Weights of a small image captioner.
Model: 4.91M parameters, encoder depths [4, 7, 7], encoder widths [128, 224, 384].
Training: muon at rate 0.003, 14300 steps, batches of 128.
Data: trained on photos with spoken descriptions (Open Images, Localized Narratives), 203450 training examples, 9.0 epochs.
Rows from block 4 of the text decoder, named by matrix and row number. Rows with one number belong to one neuron. Each number is 50 + 12 x the weight over its row's rms, rounded and kept within 0 to 99. All counts start at 0. After the name is the row's rms in percent of the matrix's.
# fc1: MLP up (decoder.blocks.4.mlp.fc1.weight, 768x192), inputs 48-95
# fc2: MLP down (decoder.blocks.4.mlp.fc2.weight, 192x768, transposed), outputs 48-95
fc1.704 093:34 58 44 51 55 65 54 32 38 58 35 42 45 54 69 44 60 54 40 56 42 40 54 52 53 43 47 70 43 59 48 54 44 55 48 14 56 59 50 40 56 54 30 28 38 56 53 31
fc1.705 100:74 66 19 35 39 44 36 41 48 46 55 58 55 67 59 64 51 48 36 45 59 60 40 55 59 46 41 34 61 61 42 48 55 49 36 47 47 26 30 50 63 46 52 50 54 37 41 45
fc1.706 105:49 56 53 71 60 37 61 56 58 71 33 43 34 50 67 51 47 58 36 60 23 54 54 42 55 38 49 45 71 57 72 41 45 40 40 50 35 43 40 71 33 31 61 56 35 58 31 49
fc1.707 095:41 77 64 44 37 58 51 31 60 47 48 64 45 50 58 53 36 73 42 50 56 60 45 33 73 49 46 27 74 45 41 48 58 43 67 44 36 40 35 48 42 33 69 60 47 60 40 50
fc1.708 090:40 66 42 50 41 36 07 46 42 53 38 31 54 47 56 66 39 62 39 49 64 31 62 46 63 58 72 57 42 60 56 53 50 61 49 22 53 58 43 52 41 62 57 59 46 50 52 49
fc1.709 103:20 46 44 54 46 47 33 55 36 45 37 42 46 57 58 33 46 34 53 56 43 55 39 63 30 56 53 14 51 51 43 49 50 37 57 62 32 43 38 36 35 35 51 51 61 54 62 48
fc1.710 111:45 65 58 39 44 49 86 52 47 58 58 54 43 51 42 40 39 38 48 29 29 38 50 52 51 42 70 36 66 47 57 24 57 53 44 55 40 46 58 67 32 49 51 39 43 49 51 60
fc1.711 100:50 48 28 51 62 53 59 48 59 51 36 51 44 45 30 57 66 30 45 44 77 39 55 48 50 38 57 52 40 61 43 64 60 79 47 46 53 57 69 54 54 32 51 43 40 60 50 41
fc1.712 104:24 65 55 56 64 43 65 56 58 49 49 32 46 39 66 59 76 54 47 49 59 55 42 50 30 27 40 44 52 53 49 52 57 42 44 35 44 44 59 73 46 53 51 53 52 41 51 59
fc1.713 104:50 45 44 08 66 38 38 41 74 58 28 50 40 73 50 49 50 47 34 55 48 40 35 42 50 48 56 66 59 43 68 43 54 55 53 59 69 52 53 55 30 51 57 38 44 56 22 30
fc1.714 091:18 35 47 48 54 67 71 50 47 57 48 51 70 34 44 39 29 44 45 25 63 40 51 38 62 67 56 50 35 57 43 44 46 44 65 38 53 66 34 46 43 25 54 64 52 33 39 56
fc1.715 096:45 39 57 50 50 56 60 50 57 54 81 60 46 52 42 30 38 47 45 38 38 62 55 51 65 35 50 51 41 39 49 57 60 33 56 45 62 46 63 56 46 40 75 43 33 50 41 25
fc1.716 089:47 42 42 36 36 66 56 34 45 64 43 27 51 50 36 56 41 35 43 40 47 50 45 60 58 61 41 41 39 51 47 44 51 52 64 47 72 49 35 58 49 56 52 44 47 52 53 52
fc1.717 103:47 46 42 38 37 67 53 24 37 63 41 34 49 76 42 44 68 65 45 63 57 31 37 42 54 56 37 62 57 46 52 45 66 67 56 65 55 49 64 53 64 37 72 42 53 45 42 52
fc1.718 103:46 35 57 65 47 51 55 68 55 39 38 48 67 49 30 36 65 57 61 48 52 47 46 30 65 52 36 49 30 64 42 38 40 66 53 36 44 40 76 58 34 46 50 55 26 35 46 54
fc1.719 100:41 32 57 52 64 65 48 46 50 59 49 44 55 61 58 47 43 37 44 43 63 43 52 52 51 38 72 51 33 31 48 20 64 40 49 61 56 33 50 59 55 33 52 46 80 46 52 59
fc1.720 096:36 58 46 61 48 41 39 66 28 62 47 42 67 52 48 42 52 47 43 55 43 53 59 56 51 27 58 48 79 60 62 65 48 46 39 41 52 33 51 42 40 37 57 42 46 32 51 51
fc1.721 095:38 46 45 45 40 76 37 54 68 53 49 47 34 53 53 69 58 43 34 48 45 40 46 54 46 42 40 14 32 79 31 58 51 46 62 58 58 34 53 65 60 49 63 40 49 84 49 48
fc1.722 101:59 64 46 64 28 57 60 36 56 52 59 57 41 48 51 53 53 45 82 44 59 64 44 49 52 47 29 59 49 46 60 45 46 68 57 49 56 48 61 65 40 44 46 29 32 43 16 45
fc1.723 095:45 30 38 46 77 40 50 58 49 64 47 41 55 43 55 46 42 50 40 55 61 54 70 56 51 54 46 76 64 58 37 41 48 68 66 20 55 47 34 39 53 63 62 53 63 37 47 21
fc1.724 096:50 39 55 60 49 46 53 53 32 46 51 55 59 53 46 41 43 39 58 54 43 49 51 21 68 48 60 71 44 59 55 61 58 58 52 33 34 51 26 55 44 42 40 52 40 47 78 40
fc1.725 089:53 56 60 40 63 49 64 33 22 55 53 63 52 64 74 58 31 38 48 49 54 48 42 50 24 54 33 31 37 64 50 30 39 55 83 46 45 42 58 58 60 67 42 37 45 50 41 36
fc1.726 105:57 39 61 45 60 36 53 50 39 42 58 61 47 42 54 36 59 43 54 70 26 63 60 58 48 58 52 45 35 44 66 32 58 57 58 77 38 45 59 59 31 44 26 40 55 27 51 55
fc1.727 101:58 42 48 20 59 57 44 66 53 53 40 71 76 67 61 55 39 23 54 35 49 53 47 32 53 53 54 51 74 61 59 43 64 54 38 43 50 36 48 36 42 68 60 43 44 50 68 38
fc1.728 105:50 38 53 52 53 57 57 45 62 34 43 41 51 71 36 34 64 53 64 48 42 39 44 47 56 52 82 63 53 41 65 27 35 42 56 65 48 55 47 53 64 49 60 45 48 38 22 69
fc1.729 094:30 29 61 66 65 59 58 47 50 59 37 41 69 44 38 58 60 49 38 28 45 46 62 51 35 49 60 71 57 45 39 37 58 61 55 27 33 43 52 80 39 45 43 40 53 41 73 35
fc1.730 095:40 34 44 46 35 69 57 41 63 27 46 53 45 64 38 32 36 40 58 52 31 48 62 46 47 44 27 51 41 60 62 58 65 54 49 66 22 74 55 42 52 56 39 42 54 54 34 52
fc1.731 112:44 51 61 48 52 24 50 57 57 46 70 64 41 50 59 48 42 58 41 35 40 55 47 81 66 41 51 46 53 67 48 84 45 58 46 48 66 47 86 52 46 55 59 40 39 49 37 37
fc1.732 097:47 56 53 44 53 21 63 78 61 56 50 49 44 46 51 67 43 41 69 58 39 53 53 56 62 67 56 62 45 61 44 46 40 56 99 35 72 52 55 66 62 48 44 52 39 70 45 52
fc1.733 107:44 51 48 48 70 70 51 39 41 37 65 60 67 33 42 51 39 36 53 20 63 84 55 50 41 64 58 39 39 58 56 57 53 42 48 60 46 69 49 48 60 46 42 65 78 49 49 32
fc1.734 101:55 41 75 56 71 38 41 45 43 41 50 59 50 56 52 41 68 22 54 26 46 51 57 35 39 41 39 67 50 53 40 32 59 61 65 24 22 63 31 45 49 62 48 60 66 53 48 57
fc1.735 106:41 54 43 33 66 50 40 52 42 51 66 62 59 40 24 33 43 62 51 66 43 42 49 45 33 46 67 60 52 50 71 69 48 42 82 60 52 27 36 56 58 63 38 38 43 49 55 64
fc2.704 086:40 43 23 51 35 31 47 51 58 55 52 43 57 39 45 71 34 40 47 70 45 61 44 64 62 30 95 32 54 56 40 45 65 73 45 63 41 78 39 58 44 44 66 40 38 53 33 49
fc2.705 097:45 46 51 50 53 44 43 59 63 41 44 62 49 54 42 51 49 39 67 36 57 65 54 40 37 55 67 52 45 40 66 54 52 67 84 57 36 47 29 39 30 61 52 57 45 65 57 32
fc2.706 103:24 46 56 57 27 44 44 47 47 58 55 51 70 50 48 36 30 36 25 56 54 51 60 21 49 58 49 41 40 47 46 68 43 51 35 54 65 63 60 47 58 63 41 48 46 31 70 72
fc2.707 102:75 59 45 51 43 56 41 53 42 54 62 52 35 67 31 43 60 44 45 49 45 39 59 55 59 48 90 43 54 35 50 47 69 70 44 64 68 42 50 57 48 58 54 27 61 57 50 59
fc2.708 090:41 52 38 43 63 40 50 52 63 56 46 59 41 29 54 40 59 37 65 54 50 57 32 58 54 61 40 54 43 68 45 44 61 28 62 57 63 22 77 57 50 50 53 51 65 67 52 48
fc2.709 105:55 72 53 55 54 29 51 67 55 53 59 66 52 64 71 65 51 50 45 52 60 33 55 52 70 44 70 45 55 69 46 50 66 45 54 49 43 34 15 53 41 45 45 40 53 55 76 53
fc2.710 110:62 48 37 54 48 47 48 32 48 58 36 39 60 44 63 51 59 45 52 57 44 36 39 48 52 39 40 62 52 55 36 49 53 66 37 44 57 59 41 66 51 42 51 42 45 58 34 33
fc2.711 100:64 53 55 46 58 54 46 63 44 65 27 29 43 57 39 58 34 46 46 55 46 55 67 44 42 37 62 38 37 27 49 49 33 41 43 47 68 52 37 46 45 69 71 45 65 60 68 47
fc2.712 097:51 39 70 60 68 56 48 49 75 42 43 51 37 47 33 83 40 69 61 71 39 29 68 49 41 60 40 59 44 55 48 64 56 48 06 65 53 58 25 43 33 57 45 62 51 41 42 35
fc2.713 105:42 46 56 62 47 67 55 59 34 56 43 53 65 57 38 20 65 54 62 47 44 41 67 63 59 42 46 47 55 43 50 30 53 58 62 28 32 48 35 34 53 66 35 36 40 40 50 44
fc2.714 094:59 67 34 53 58 69 45 40 44 57 43 47 45 47 47 31 50 53 53 60 36 54 50 58 51 50 61 45 53 44 78 59 29 55 46 59 40 57 44 57 64 54 50 57 54 47 54 58
fc2.715 092:31 61 40 52 42 54 31 36 45 50 43 63 24 61 49 66 49 53 55 64 56 41 66 65 33 57 73 55 70 54 60 59 58 63 66 57 38 63 60 38 45 50 46 41 38 59 23 68
fc2.716 094:46 30 42 59 39 55 58 95 43 47 59 68 81 49 44 55 39 59 43 20 42 67 55 38 51 61 46 47 58 42 44 68 44 73 48 43 51 38 44 55 53 44 16 45 48 37 48 64
fc2.717 109:47 48 67 67 25 78 47 53 47 48 63 64 58 52 37 37 58 49 54 39 47 44 35 48 43 57 57 68 44 52 44 24 52 43 61 59 63 16 44 65 28 33 46 58 57 40 53 43
fc2.718 110:52 54 55 48 53 36 56 61 74 45 31 49 51 46 68 51 45 29 68 52 54 65 50 57 42 51 59 45 69 38 52 60 52 45 61 57 61 58 41 62 39 62 57 38 44 55 46 60
fc2.719 102:56 45 62 69 62 58 37 53 51 42 53 63 35 37 49 48 58 60 42 47 57 40 40 74 52 57 71 73 49 88 57 72 41 35 51 64 52 34 58 47 51 46 36 36 41 47 58 83
fc2.720 093:61 56 51 46 53 33 49 40 59 35 55 21 43 55 60 51 48 42 51 65 53 17 59 49 35 66 68 49 36 53 21 51 45 49 39 53 66 51 58 46 42 52 28 54 55 55 55 46
fc2.721 106:68 50 55 50 51 42 53 51 29 41 43 53 42 51 38 48 59 46 41 43 20 43 64 56 21 62 43 33 40 64 22 51 67 35 52 49 72 23 64 44 53 48 64 48 56 55 50 39
fc2.722 095:54 31 38 62 60 31 46 56 62 53 42 31 57 49 69 63 49 63 20 39 43 58 49 79 47 38 46 49 45 54 52 37 56 43 41 47 57 44 35 67 64 46 43 36 48 75 62 45
fc2.723 086:57 75 49 56 58 41 58 40 44 57 51 53 38 52 59 62 59 43 47 72 60 37 41 35 48 52 52 74 62 58 47 56 53 32 61 70 51 49 58 67 41 35 38 56 42 52 34 44
fc2.724 091:41 50 48 55 43 55 49 44 78 38 51 49 29 46 79 54 61 61 58 55 54 58 41 60 46 59 50 54 49 47 50 54 41 42 64 68 47 51 64 50 47 60 33 31 67 68 44 62
fc2.725 098:31 45 56 64 58 54 40 69 46 43 20 32 42 45 53 44 47 40 53 41 59 37 55 45 59 79 66 73 52 35 52 69 50 54 52 49 47 71 44 62 51 54 39 46 42 54 45 50
fc2.726 095:55 49 40 60 37 45 43 49 63 57 64 40 66 61 36 52 37 31 64 50 54 49 47 55 45 33 24 42 59 25 45 68 47 62 39 50 54 34 44 64 62 62 70 32 46 56 34 48
fc2.727 101:32 57 62 34 75 47 63 56 53 56 52 70 53 54 54 51 64 55 76 60 69 59 49 68 49 67 34 40 36 46 52 51 58 51 58 74 56 57 59 53 45 53 59 28 41 59 64 85
fc2.728 107:47 53 36 53 48 62 60 43 52 45 38 44 68 50 80 42 61 57 38 53 58 68 61 68 58 44 36 49 59 29 59 42 55 31 63 46 34 65 71 42 56 50 42 64 46 65 35 45
fc2.729 098:48 48 72 37 63 63 53 35 59 39 31 53 47 47 52 61 56 34 53 49 51 22 58 67 54 22 60 58 63 55 55 50 36 45 32 70 55 29 44 38 48 57 68 77 46 49 56 79
fc2.730 091:47 57 51 70 27 63 28 79 45 39 47 47 53 61 80 60 45 40 51 63 82 46 43 63 35 38 52 42 43 45 40 43 60 47 48 59 46 43 31 58 62 40 48 52 67 55 50 49
fc2.731 108:53 60 42 59 62 50 47 47 52 69 58 67 34 66 58 32 47 56 32 56 54 63 58 69 63 47 58 43 44 81 44 55 49 51 43 39 63 49 71 35 45 50 57 38 42 47 53 60
fc2.732 091:41 43 51 54 50 45 45 37 39 55 51 55 56 37 56 34 40 47 53 57 50 61 59 52 57 70 45 47 51 48 39 52 50 53 39 59 38 66 61 44 60 47 48 58 46 58 41 23
fc2.733 100:72 39 46 43 41 56 56 46 56 36 38 46 43 56 48 56 48 53 61 56 41 65 70 75 54 27 59 45 53 64 46 38 33 65 52 44 52 49 50 61 30 54 54 47 49 55 65 91
fc2.734 093:42 56 45 70 39 50 77 58 50 67 42 42 50 52 83 49 33 53 34 53 48 53 34 59 44 56 53 25 70 32 51 56 51 31 45 49 54 45 41 61 51 63 73 34 46 41 25 50
fc2.735 097:60 54 43 32 56 25 31 46 45 54 55 54 44 62 52 25 37 47 43 46 43 43 53 51 51 40 52 59 71 33 44 69 44 42 33 46 29 56 59 53 51 49 43 38 47 51 16 70