From a checkpoint of a small image captioner.
Model: encoder activation silu, decoder layers 7.
Data: trained on photos with spoken descriptions (Open Images, Localized Narratives), 203450 training examples, 9.0 epochs.
Rows from block 10 of the image encoder, named by matrix and row number. Each number is 500 + 25 x the weight over its row's rms, rounded and kept within 0 to 999. All counts start at 0. Numbers have three digits each. After the name is the row's rms in percent of the matrix's.
# convs1: 3x3 conv (encoder.blocks.10.convs.1.weight, 56x56x3x3), inputs 28-41, a 3x3 kernel for each
convs1.1 111:511526473544511447546543436509520514488494485520521488498497510520503512520503493506469464496498509480490525496486520484464514501485518489491494502497524492512510509489528469490530452498545502495498469494505466502525493490508500521527458498510479487513513484507486415448472484476478472496528507499501486506497483512497504518505496474504494503551565604532548528502518516498489499
convs1.2 104:485515508507536522487482488494498489510508489504493490512497528506474484501507498441485516483510519499515506523509472507515473552555500492502512495480499488500494490494533486509502489521502522507504510514516474479500499495553534467486528491518517552524541441473505480482488505478484523501466488492523512495502499492493490482551523510491491482491486502479499491477509491487498507
convs1.3 098:520471466506514489510518540488501496528527504501516508514536535486520535478487513478451467513541497528558476544508502481493490517495499506508500491490505496508536465476514490494506535505554496520512467487497448461521557486458499506502511513505515551512488505531470472517490508499489494491477491527495496516496505528540491508489510476468471515484468485508508468525502463520519496
convs1.4 101:495517484513551504492494474482488489480497482472480488503494481539533509551535526503500525542544512486525521474479492499520532520512488493477479519514498498513510516523503517533520555556519491476471497504526516528527495481476488510454487522490508476479496531475464511501452473496495523527522556540503538494546540503525503491513476454517494505479499541477493509473479491486460468
convs1.5 101:465467470479489479490500504491506506501482474509497493484512532491512521530474515535515498506452468478450472489557555500557544533508479518473488533479505538508533520500523480485506474500527500474511495498493521517532530560527500515579518458499475553517468505503465445464477475526485486473525507516498515520498500508502458496482513494458518523483497546513511526512501496513515491
convs1.6 108:466468469483526496452461470511496500520489505523487494498531519485505499467495476535564559498484476525520482508537496501513466504508501495483476500518489525531497512496497514504470512492470475482507504499520506490504447504491470483489509490491473459452475500505530533539496507553525518519491486468498503496477469477471458442478504522461485506491507535462456473501518517533526514
convs1.7 091:495484498515537525489496510487482479513494486531511525533488458532522524537543520468466441541560513538565551506496458461534472457530519498481484489512505483500517508501547505529529532549509548492508540508523515480521536496500514536485523538473487532500479524485475527515532481451536537509520496500518513502506528510519536517520509523492525540512495464503490506513499487535519514
convs1.8 091:483477486483458498491475490506490498510498496490493477515498491502567515483544530534456475534493524518450529471529463527587508472534520529506527512488508490487509536512510501495501499505515521504558495511533482502503539480459503517481478492511513507487504465480510515542553549510537531491514506476501510495489523509512510503509523537486509543466472487493509511489509458483516472
convs1.9 108:502513535470494526491494497506497480496496474483497496483536491470501529541470492544543512497517502476478492492538519505499542539461498503508491493495488520517524516526519490487507519511500485523513480479512537504488503573493484503535477445522484514479505514519537491562491522518500496491536489476493544523482522521534498467487484510485501484528556528492495489496505504505505504
convs1.10 096:506512573480510496464479486473503502498509511521536517527537496535521477520501475516497501553529550548564592456512526494532511454452455487508512519513541500497487477463487527488508521494508496493508486497490496510498507525477502492490543527492479487511473495458483483454488500502491510488495509494480506512489511454491503480503501510509465450536499487486498478517525506518533493
convs1.11 094:487517513483474483530503531489506508491513506510536534512506468517526482541510475465485487466513496488550582512495528501541567496527485535510516486486505468491512510511550483504554476477517499510502486482497498519511497459440517510481480512516476505497480530482478493471468486488494479488534516527501513484528550509520521525476495519485494497527535501520500500522509515513498511
convs1.12 108:469523507488522514474566527489485481507499497498504492473469529475460510483488513449474476480497506576532510542518512505470488493467483504491468478492483482511482501502477476481453516496478484512467478508472493519501498540518486486468506482487518499497483495486490503475483538501474532485472518500498492496497499497532522493432480545453473543492503489523491486495504497484500494
convs1.13 088:486488521486512513501525512514518494502524493485518504494530499487546542525548506505510496491526508457513538491526479485541561476508474547491485525501490489510505477500496498503549498505571540544480510531499461490493491490432535555483533541482529474444543537513515566468497504494500529515489490509485504502491525525503490504460444482499511503488505528526522522519541523503513480
convs1.14 098:506502493494487478483548524457479493493482519512506511515505507507486482507499499511531493519498495497473486526505516527496483476443484497483503490508496473507480495524525501519475509515497507459486516495507502510514486502491504497472512482483532496491508480500513497537485471494539475487572523506473499534463512508513504504484499491497521471523523461481491491503504508489499512
convs1.15 097:504497514487457524494488523466492462486528497496512505521507533490485520502519521492483456488511481537564504511498494499478506502476494511497454533520485508508465469473488491487473530519518491485484527511483501509473500485532495457478489460485564490458569497481540492475513521509508511501482509481476467496480469498492530547506478469547519458527491495490533490489537506466494481
convs1.16 108:485534474495530481502515513499504508497486491523519522495502489490537504485556493527478537506438459541503467486463448470512470439551500509514509491496514484483537484507469475476501499487501513506506509500532497491525473463474440469466445515474500466442509504484477517450522495523523488502544525510504481450507523499492522477516475441507510506509509488492496510488477481503494499
convs1.17 102:510498484521522496522515522484492508475476502493489508519520511517492528479432457487492480511508516533513513480532544485509570492430469475489500490499501490497513497504478544535543497511528481500521503517547469482512518537501566564543488464486524537495505472490493493479494491526478489554474490526516513479540518529523491475526514483511514479496506464503491520483477504500487523
convs1.18 100:487535537504496519515517467497502512516525498505529503506502463533561521487530488494501503515540490477483457491471457488491518478488593472495502494495522506500496476485512511508521478477505506521515503490497543523536448500436490557502507551517498542449481552516490502466500511530503499515531509508499512476503527506478504492479500518419475536514557542471488492494519504487505502
convs1.19 096:504514542495495487504501506510525494497497478481495485527500499521498469501498473507512484484475488465502508485493468503556498499524503468489503479510516477487482497475486463452449528518528522522523507501527520514523483485467497513472511515497482486508512525526492489495532529542510494490515518511583536516554505514553534559541536500535532509548548531497493478513522494493516487
convs1.20 087:531489479522532507483479484485477484528503496505488500487474453510489470523508479495481475540503496553518541486507503506497480503506469518466479521492506513495505480437471519493517508487475497512473515514489531478462491487493500476479515502512487502530499521531514519506497483486542484496573504504512490470508496484516522512516534502531547521506529502475492487501528538481505539
convs1.21 107:506479494495497505497516498505495484501488471518507477507513502501470486505486526459463494502519530533543554478555553485486500508512498491522541496510503484479478498496500493470497526500487498533519521482465501473455509528522547502479517472463486476540489496525470470462482485489490490506492499512490505521508482512500510533486471477520484493476472477499504490481488501480507515
convs1.22 107:494478486478462477513535475490480504519515503493489475488527558500514507516535488514494507511469482509483484465507509520524510503486478515496493518522508522529494491505475501526494501533507505499493526491481528493476530524519543516468549527466462482489489503491497529502497474522524501500509497476511532532503517480534548466491514521468493511493504527496469497501483495491481491
convs1.23 097:471497485510501509545515511508499503500499480502508467491509464528536501510536507506496478526488480534504480488500472520528528527563563483503486509522515496501529519501515514527533499493508507517460528546483508491478495518479531554503510548529447511477528548520513506489501479478582529476549538481497514483518503487489491501497489537519496488535508531511518493486521517474489492
convs1.24 104:520513480529518485504509501507507513499500491499499495529569507495495499501454477533536494508519458477479454520542552507513517538473456530521504498498491502498503529503528481470491521499514554492487508486497499520543523555519479543556488486514504578524475513512475456466499489469469494484492521521506513501494496499512475483529457483472450477509528526515527548506509510514512505
convs1.25 090:489527496486505488511528499489512519483494494483505489515530525519489484532524501454502508498497483514483515527503504506516532500502535502515505501504500498482518485483451473479450471500511504510539497503503520532532523524636550518542534519478519547551539519560548487532510540534508525496530559518523507483503481451491513484496502475518502514520498503517517540501501513501477485
convs1.26 102:527522510485490482499510511493485481487499500522540551495484469524488482528524493454499539482519542508503516485493495492480495478477479478504501508499474524491471444475504506501513502473441504491500505458482560521549499507504487482478460463476494570544491513482453487476510483452472472479493526563500486484509490491512483502485521525458467481529537541506500502510524529475476526
convs1.27 103:509491476523483484494470471533498503519494498517500506504511466516522499522517480460482501448517510463529545475492465512535527528562515461481497487520512491517504430507476501575512508538485488500504504500491547526501501506465509514494514528508494500479467509495482512490515480482529507485561509485484492483487531504478513490428494511472546553490529508555509519523483487481482490
convs1.28 106:487497492526527526511504502489528512479484497499479492487471491515500513499491528509486487427459564440549586493496517496505528485485537489501518473492498509516496512503521463497517460489511506502515508501497495503492489498509484493474496492486511505516495529492462473496506519532526505525490451482499497475510517502502504513517518494540518495449475513486504517493500516511505510
convs1.29 101:465460511487498524493535544499505472505511488487482471494501511473469491482488521446473440501539462501520522494479498478477511439486527497483476503492510477508515450418446480493517491531560498508497499508527503507481560522458534495478515472502458476494472459493466507496511530499481509514488475481489473490476482494503515524459440497485477562564576593536567530498490480482471475
convs1.30 095:532485474524516470527526478514491491538527493522533504483493502601555503534533512484488458504495499501497505509493481499575538486523546485517508498519497501507498513502499544531517513500482504524496506544527500507505501490481495521497495520493492472469523500451527533465525541509519512502509494504502520511528531522510491541498501478466478536493492505476480493503500499518517518
convs1.31 101:519516497499458452529469495493480495470475487517520538503504497522531497517532472522531535494494466444439448485502523499515520482510473500500493515509502552543533499506537493528504474491489497494520490491491517527532468453454498482514465534503490488464539513487509502461547544528470498501452485493508491496538507494493491488516481488517493475481483497510517509488503496502508490
convs1.32 092:494562514495552512501512524510496494505483481500491480515551510509518492490515489551492484516495481499483483508535508544488501481491476473492527493490517499481495489482498477509514484493534485508529500485498534507541491506493532528503498489443491457508555476486530491452490492533483467508548524544504514529524511478517553505529479501482438463529505499502507489482502493464476495
convs1.33 101:494515547484484505516454494491500486517531486492466449490500525471462508486465494470468476506536492479510503506534507483509491468500500511486471494517507478508518441433478499488521509522518515494469554506509526485477534499498496481501480484501500456423463478462503509496497496496500505488520482484471441498487473500515519508513430497522480535553587605499509506508510491498487481
convs1.34 091:532479488514507476492496509502524510485509513477513510481509504498544518506516500524482472523461468486510496496507476514534494482489494516464462519501500532506518493500505494474469509499513512488503505471493544489505484461462491498483509524542501496537473484509454485480501522549488508524508489492478506518493495493469483460479507548515476511517465479462482505473492505477495506
convs1.35 103:472489531487484532431448500473494462469522493459506495553519485554514499526493494478514535466482510516529581464477467474497495512519496514499519515490518505502497486449493527500495549518509518501509507502551504491490504493503504479472497457482431503487472532502449523517520537516506509514494491495525516511527483497503465485482500468523512501515534499499516495480506492464504485
convs1.36 098:509502503488486482476488484503500502523534542512498522494491485494534515512524500511530517517498497458448445524547490474543502488530523503517508509494507515519507532540529541504502487478480490511467529548500505508484507483457524532492573570545528523520554551519545544512486498473504538517481499514525523512483519488466481495479475504516504484507527542506497501512513540510513540
convs1.37 095:462459465492493471495544482522521522491489487495482483527536490508489496537525492523517466505484505486459472555489512506481534495502511500463480523490494507492479491494500487483512506500510517484534522476507578526531515529562513513539525508493505500483513514512513537514515493529518477496582533518504478485499501493509530493494501500498463483488488498504497541478487507481490506
convs1.38 095:497501525497483506510497494474484502483515530506505504507553502507530495520529486463507508473504499525529502494503512521475480490513516492503486533523508478495516506506480524526514496488501479480493504500536474507538510502464496532520480503525470475459538524502497514528469495521497508514528518496510529512552516519542510522467490477504507489503487504491505509503513530502511500
convs1.39 100:529523519503529510511486477506502523501508529515511523482522511490562511501540474518512497470466500549531529463510493478556465470519461510520516496526500500528524457528499472502471505500485486500517504526515502490474488506554473502494476543508448503491485591512482543484511539546513548498497482462486500500485498502506504467452533507451522463489522489509522521493501530513505526
convs1.40 107:547496468522497502566500511490490460514532501496497492487487497473476496489491515447470494488551521437525513504491503476466514530484510502485444508497466504508479459505494478532526465517490491498411513544469492499421506498482497476478494474479482466466489465480535554535478482479528528505480483448520515497508498485511495482477479471504516487448499468505509501495499519487484495
convs1.41 096:504500531492502503506501500487492497499507511501486499481489471470474470491487486504517535488514543510505492491490487514528517535563542528534535504516512517482494496522557495501526540487493506515546530513513492482479549480473475487485487489499521529473509565521505501476506518552512498508491497495518508492467463487492498483520514493481492472468475495492490466509508477534528492
convs1.42 104:509497458505499479494527523496507514511510517512521509513495479525527490482481487477499443458475484503503492492470459525537490473480484497473479535501507548512508478474445518560498497505476524508501528494498510504523506478491513543526486516524471460476488497501539529488506513523488500500470490486507480479490519502487509492520512535519512538486474509498511531499505524487496521
convs1.43 099:496463523497489583490543589487510502494512523494514496519503511480507504481528528467518497496515505521550556482501500478545525494526523479489470490507501478511477481486457506501485549553537501512477534524521505531526502506500501522499490556516507530554464509471474560487496515491501500515501481515490498475493516494502517520476500511499469519546490471532525519517523513514503515
convs1.44 099:467464477468491503489544520489501485498514509503518511506524515502485523495446508466499494492491487448488487518529520552510536512477536516497508520505533472495485488489515499514549518497503504498485525491513534521527513522513517506526540497567526531468492523525479471476482502510484477515489550541531513507531517517508480519555500494498453479567552537470498491493499494490488479
convs1.45 097:485518525494530532488470501502480492532486507504461485498470509481493512467467471505470488497498496505509498545489469505500474507484477492479474491500500519478486431477491483513508507534570546480465522509503496498525511486503503477475509489489497477490487479498501478498519451500556504514492461488479484498465492521495497518423388485474505502560562529534488514519488495517483476
convs1.46 100:498495512482479509507460456494485501496486496505504514502524526491528519470529468483492530519533518489484464512460501476483524521526516481484531511477532501473506505479523507493501484507492494500535482491544485486520512523524532502498506491487486505521485499560502483518472507509498486496520461448501477495487492497494510502536518549481458523462488522524509480525517496535527520
convs1.47 104:489503491473491516472524549487523510492532544474498516510483478499479473488484501487462460497496506525542531531479470497486482428458501478503539487487506509486522481468511485486495533556535489501531482499496477489504498483475491493499468490544524502498468495507498508531469485466489514472510515488477470462482475472496481523512516503527474466487477451485507482491511495489514498
convs1.48 103:517514464496526494471511500500506505496510507515534532510501486528500501498488492513557569440516497473506455517502499509523534531519521491474530472487547495526532506528527513524516487485490541518518523469507498454507506536492502538505492553506515482426485529480537562441519505523514468492485468519512510491507518492489495463513484478504449486542514475483476499492507500505544556
convs1.49 093:463492463496502513572528491541531534497506513486477510475489497496500517503486468469482516510517516536510568504526501494476495492480472505499501499488515503517522517518504495503460440500523535510568495465521515519530517523478477505482473472469481463507494464482506477509498517530483480504511512500486501494499484479492482470480490512472531534468458480498509513505507521475473455
convs1.50 098:503478510467500500485497510461482507493508509515504474512507486496476473498484478504470473468510536495543491491472492516490505503486453482473465520512510474473504491497480446529490380482531467510512485508497496501526488497510523485498525483483441470473521501494495477493513509499484497491523482476492515499477485493486513513494503433470492471494546601486500500509499490525502481
convs1.51 103:501466458483480475494480557474492500478498531467536556509525525457505493505482478459532525457538524462513578479537496463506518522522499459519517440523522481528523492537507450506489470501501477489501490517530481484489533533507471515492482501459466500479440499500501610553533500496525497507494470497505496499493487491527489471501509520513497513521469480489485487483503502486528527